From a checkpoint of a small self-supervised audio encoder (BEST-RQ).
Model: 7.4M parameters, log mel input, arch mobilenet_v2, norm batchnorm, activation relu, depths [3, 3, 8, 3], widths [96, 144, 216, 320].
Training: soap at rate 0.003, 10000 steps, batches of 128.
Data: trained on synthesized solo parts of chorales (CocoChorales), 39062 training examples, 32.8 epochs.
Rows from block 10 of a small self-supervised audio encoder (BEST-RQ), named by matrix and row number. Rows with one number belong to one channel. Each number is 128 + 32 x the weight over its row's rms, rounded and kept within 0 to 255. All counts start at 0. Numbers have three digits each.
Before each channel's rows are labels from the 100 clips, of 14976, where the channel reaches its highest value: "loudest" is the band of the loudest frequency at the time of the peak; "top examples" is what is common among them. Only what is clearly more common there than usual is listed. The data: synthesized solo parts of chorales (CocoChorales).
# convs0: expand pointwise conv (model.blocks.10.convs.0.weight, 864x216x1), inputs 108-215
# convs2: project pointwise conv (model.blocks.10.convs.2.weight, 216x864x1, transposed), outputs 108-215

loudest: 1000 to 2000 Hz
top examples: violin; note F5; note G5; oboe
convs0.16:173119159102053191150106141140127140083077163129128177129158140107155100173152130150170128157127145131124185191123124083166138112150091098102100122106150189173089150095104102082193102136078075153130118162144073181126174190154113163107154128141082109128116085061125118159134123132129137069166109117116156163132136063139158121
convs2.16:189149155153078137145144226071120122126101145132110130107114143138151144178128140183165117095142131127098174161175165137139163128158091173069111167113123150161167091126205203028137087209108150154105129138119115115109183092123090136103156136117128105109206092108128145172138174202132080113151160126128134115112092130124110105

loudest: 1000 to 2000 Hz
top examples: violin; note F#5; note F5
convs0.363:112171159143154085137133127140075143135104120083145139123098104132151099076111149158126204163158121136132122075102210153081129179119110110157133121080077095148134190114154144206177122120174120163128090172118168133142115147136114171161113122113132092100114180051167130146109118144088153134114060116116134098129119141115102096
convs2.363:135106118150174110122122120117163135126175160106145098141112110199127112078141127106167164178097146185113160127077157161126077104105075158152130146107116138133154113200097172167111127141167090159165124119143152145082139152145143094131183121185138118086045178085120113116091070146068089074066128170060096118091109203134092142

loudest: 250 to 500 Hz
top examples: bassoon; note C4; note A#3; note C#4
convs0.593:137164159159112155119154094121133100178139117169107112162106163142190166127112092181117146078164157078111157125151163190122143131111162121144150173164123085117128127119043130120102129186166112186212137138150102070097111112122183094123163116131127165141155141128123135161105130168119122083120138157126144214130117139143108151
convs2.593:156141130141074153110128093142115100118162130122187088111136135157226152097188137169118137112161194085157149116121162167121130108088125115200171146137123127141142150208123133076120118191165133116153111151145166071080164065084153093199146141128084184154144151107133116149086122174141099091148126163130156124138128135129078134

loudest: 1000 to 2000 Hz
top examples: violin; note E5; note D5; note D#5
convs0.521:127133136117118117084138186148099180129147090090149128162115066141157110150109145139159109224107097136146102135120137112138111146070121177086131109122166136158109183157101153089167083045122109100088100209174111157146100118178105131128131158131109093117187142211133111154130195137150151163172144120086126127114171157143132179
convs2.521:117151160113141161103148142124036137128161123113201119099143114151094096139088132123184076179089129147106127118129209117107106165084143186128130090084108135126109175141069149111143062085111149100098086158145145128124107066154125105125132167160144112125142079163149102141121136159142130132147170144084143201055160101130101171

loudest: 2000 to 4000 Hz
top examples: violin; note G#5; note F#5; note G5
convs0.396:129121098131140132189093164073105124135123249122167119173133096120181133135127145133135108129160137155117110172154122110147171115087139119116188165124116111156153159141131151125099141114115055099123190126128112179198126151091151117107130104126144105031088156116139115148125132147134062156112107118122096158175119151126180212
convs2.396:123134054158127128100149112128069115131135195118158134176138148126158093128095142074137136165117129089166123131133160090225120104152140141090159124135122064176186134055124166087125146108144132127034185130166123183176097160188133083131102100168154114086140134132136091136063118143111105139087104153120112120143213130161146205

loudest: 500 to 1000 Hz
top examples: bassoon; note C4; violin
convs0.550:063086090155087117099179153149162077126174214140126113130133138186139170070203099175111186110127148117192125141134160101100121157136084071136126150089181079124137156103145110144086122117169162098142107169094097094147127139189123144103128120110082152125118141135135125105135140166173109181129077110113155100146125121173136073
convs2.550:133138111137086165116116183181158117129118133121088119206124166141103173053146124141138102118146185064170135111142120073137115158114126127128109199103154077104105098178151129117127142107159178153122115150156172087137109182139148087137146150107151171105188104149133115195154161133111089102106158106107125121148082146178181125

loudest: 2000 to 4000 Hz
top examples: violin; note F#5; note F5; note G5
convs0.228:158117142127129106144087155133088077133112073153136136118147155148156211128158091141071176057145166147115124132140155137119125116135132126140197188117083127112059120106128108145192135094120087191122129119142080146174100127112134176152084056139121135162092111152148143116101093102146128096085032121078102127140054092138150136
convs2.228:137117102092098125123079122105109163199108154106150082088143150123140220133158096190109128118106223157122128095128168148104108126120108117156115124142137121150059102095123090150175156092096122190083121117088104144161122111109159168104125072167082142146097094096089152078109127107138066178121110160127129170098101087157100106

loudest: 1000 to 2000 Hz
top examples: oboe; clarinet
convs0.519:129123169120162188168093114113109116160175069140123123120119157135095113196116175143152172177132110111111113107133129096255098142104115125092145124089050124072129127174128155145126137159145121087142054151116125123134149093122096102103089131112130142097045113085147098087146109162080127142050128138140087112077148145125156099
convs2.519:128067096128175144145127143152163122132151100098119131085143123178071141134122088173127128151104117128115124103158088103074202189169056130142054108105113143088158128132154112141073114122143100140132145123092140109134165124155160160160092168181107086130136114196132131120177112145148125095121117152105166138158112137130122140

loudest: 500 to 1000 Hz
top examples: violin; note F5; note G#5; note D#5
convs0.191:086155148153156129125053205143109088125137178139077165076155095075111143144129143157126167103152166155076191124198109089178092105127137115157144125155181117127139125138076181102158128140098165080129094102076121105071142147099124122143131073110105091140079082151119130154044141100081177114119109082153143061142127127148099124
convs2.191:121093131091145113191131154123125117109144154043115150117128054161129144167186144137069200148183170131143162097094126084131117124095132141055132124130187074105111051078153128124144123103101191114104114115124127159079156224123140116146167069109194107119092146142111077077084128123123141069150106073148090052143130158131117119

loudest: 250 to 500 Hz
top examples: note D#4; clarinet; note E4; note F#4
convs0.334:175138178117072160150121073151074131175151146160080135090083021111092115143128138124100167134103160095112033137147122139060147149072125123134128103157131162124120147127128112120083131120128166162118143095126121156194116155160136107093118150075134101105146132087117133131161128145107095154194142108078117102148120150116198123
convs2.334:106107199151124114089172135121138212160118168147054076116081098084088129179083121110144124133131114123107122150135170170098118174129126047165179142175117136158095094129156146127103115111130170100148182152127142116150124164113098116167086134038059080124109120126175103102168103105112157124171163127122113148097125125104124124

loudest: 1000 to 2000 Hz
top examples: note F5; trumpet; note D#5; note D5
convs0.622:075146109151105127122141128148172145107140110112136109155205095105089130139127130123148148193158161028111125130088166153082169133155126177155162182136140071070169121127165158107099134117153139106091118119140026087138220075080148125131148115093085137122091120154128143100174106131173105125161095113134128124134081161167177132
convs2.622:098122193140103118139151122164130127082114128131131137143203119133184120189119175131173129134130142061150137084146120132135142160096126139130135129198126098054077142141145180152128140146124128104087152146101131117119141129120160027137132131130159122130113156128135136096147130108169081102110159105178142083130162088155131109

loudest: 1000 to 2000 Hz
top examples: note C#5; note D5; trumpet
convs0.149:114110114126149118105166128093088118144131168101133152120092104183152135145113100114077101201105196129130187151149083152125118077112105145089138148132024121101176057154160190114099087094133128168130118182122126096202149153115110134176073101160137182153091138125165148179123117128127109112129130169149121119103082156107119131
convs2.149:130141109125129084034128176141102111161197138107137143154169148143167088114128123124127130135117171129185143140108126201047174155125093118134065150114149127068098124113122075132120123186099144175054145175138155161142116142130078153165113126158125149126120129073133134160175138095106080096169156070115080102129147134065142117

loudest: 250 to 500 Hz
top examples: tuba; note G3; clarinet
convs0.346:075134096143181131131175117078119176108127121184139116150115045102115149073122110121101114118154077126097148178156118126097121128126149117124119164121090128126130013058124154091143138208149135142161122116121128124163161086103165084053086193154095125146138150119097153113137138090142046130120090151155147131130098155152079070
convs2.346:148143098204094150200124107126119137181153149135101132117117135127143077128122132135124137104151116127161097167071103079077111101208093129145105187143140156139138081076119117127042136126106171089095198069152142128118141151080141169147142222102179169164153145126128105107101152113169122140118108193134128117092152204121138140

loudest: 2000 to 4000 Hz
top examples: violin; note G5; note F5
convs0.576:119044124141128143151084175113075158143154082108177157128157083166213166175124111187117120056200065117169113049154155102053127121125127160104142150099138140124120102177136140199107107094136081191115180178110112132111125146116169089147118124132088128132133143120112129137106129095118103126141142049071147116105142127134106079
convs2.576:094067053128131110140123161133101141138105094097139138142121134123145137151190152209154135127133095143162213120137131046127042078132135184130081141047145138161126053100138101141118124116124085135146103136125131176108135153119169127126148161158117156103129105138128110082093126127104119119162152133129108162152202150115035089

loudest: 500 to 1000 Hz
top examples: violin; note F5; note D#5; note D5
convs0.479:125128113144159125128101114137075088165177154109137115131142130148147128139137090089086134150177081146102138133114068112127135138119098109187099081126161160163111143152103069124123125180104100111129106133121209161099109207175129156139114186117161127112182101122136135121097115149067128085158099089130157164112131106115137129
convs2.479:099126102149073112149083124147132107152189130160112100129155132140131126145151120101136128195165059080069121162135107099125098093132133099107083125083179101115151138136122102152128101188090139161121131123140125182123072188125133072120118201123199124119127127114124118075128134136126143101118184107109135141148133185107137174

loudest: 500 to 1000 Hz
top examples: violin; note C#5
convs0.569:144127103170129146092193124122139165116160145050102136135105092144122074119150098093146103113085165122047120107160079129156135128132085142167066072103147149050135106130154106120124125124128121155128132119138161154103121139169173069127120158142195151126083109103166111212163120114125148093157118109154109135119129137255097118
convs2.569:081171057116121094084158123124126193132119095099128142120193127113103048141104106148153166125144128096102128148129100115131131144138120139149080113141132153045071133138165097116164118063139134160134053169123191126072141090136143094122085152102129120134163093161168125126150082126155155082113113119118159118081172209124101151

loudest: 1000 to 2000 Hz
top examples: violin; note F#5
convs0.8:150147092089166111105141141052108162154129064078135147018127056159169140137109103134122117115181225137186079101134194130132108133163127133154103137140130135126178125121172098148104105127124062112071183129157155128132135083134129104144133079121121127120133109125178123088124157125148147118146158160130129090095121106145084123
convs2.8:116142139049042134104102135073150088097135154146076072111105118151123185106106125137128105151135192133191165150107140133131163163106168138175114122071138128171098164145086118042179102112095123129157059142126128121161070115135138136116082091104130165166133051139119109176180132124088121104131101133147153161098133176128173141

loudest: 250 to 500 Hz
top examples: clarinet; note E4; note F4; note D#4
convs0.484:174088148149111110130105087150107129172116158065156141071147115122156091133145126104107111194135132052128177181141112144108081159017099146183125107196088153097175117129164109136180134127163106164147163128144062145147131130188126149079108168174104130143137068200140170106141184138097094126123121153087157147084151126145089130
convs2.484:099061091157107122149063125134085144167113130144122143161121130095132182172145129143169205143112123079120134144142114167071132105083139169212113160195110130127140110163137182127102107145142135111122156117084116111147104074150129219184143126116128146149125123190128102132067160123117145148150128093072088088092129069123186113

loudest: 500 to 1000 Hz
top examples: violin; note F5; note D#5; note D5
convs0.373:132219135138084108169183079115160131087134104083137168132059145147117102160081121131109158188104163136153117158096096122080124143143129142089145101120129113181187188122124125084115107116130059176172091122121159131104174176087128063133117181124060129114164121160129115173132141104127128055155106030060124151185133068090160082
convs2.373:105131123131127120163204107092171152139135197095158142063077163131177112173144101113184165141139155134126135110093133092105113133124108158120110119131149140115134121089169127186139146131169073118124070192108202119135086136091098122101180152126140084116174141125098157162179077076142081115137138071143131116141114081093125131

loudest: 250 to 500 Hz
top examples: tuba; clarinet
convs0.325:112115128108142112170103039103160192097118147101132121127155123154112130130115122125085047116122129122119120060126082118118137106141131102147072094079115188143101197052116101077152125077116127141114089200137106127161119124089129112114131070129173140129148171137124116120207132141132103115120112141132126125107145121114070130
convs2.325:128114220111132136108143078135156088088092115114128087072131128144124116132136047106140115207165112133122126064110123123131148117165147160131120110142128179129099119012056048078112184136176140141133065176146103113135148140133101134146109127159161108094125178099115098129220145176158128100127119116072101136073124078126105119

loudest: 1000 to 2000 Hz
top examples: trumpet; note D#5; note F5; instrument: bassoon
convs0.581:128071099149103105135060118082127109102102109145117121093157197159127135167106073120175150111117153141122132212156123164161103152181114177149141137159103169166145099137127105127134086090155161107121119123167168084157208146150126081175164097102063198172180104110156129134065135123178151082080093123130167152133140088175129063
convs2.581:154147087143080081169166151105119114110134074166080077163109145134124127117127093180113155120123137112087127155136074154168120097157142116146128147116123129120127146158168118151161113067080157169147059110177162135152182129129129136116164130105090138161103117162142100122193154120142176080151112101160151148148080125134032082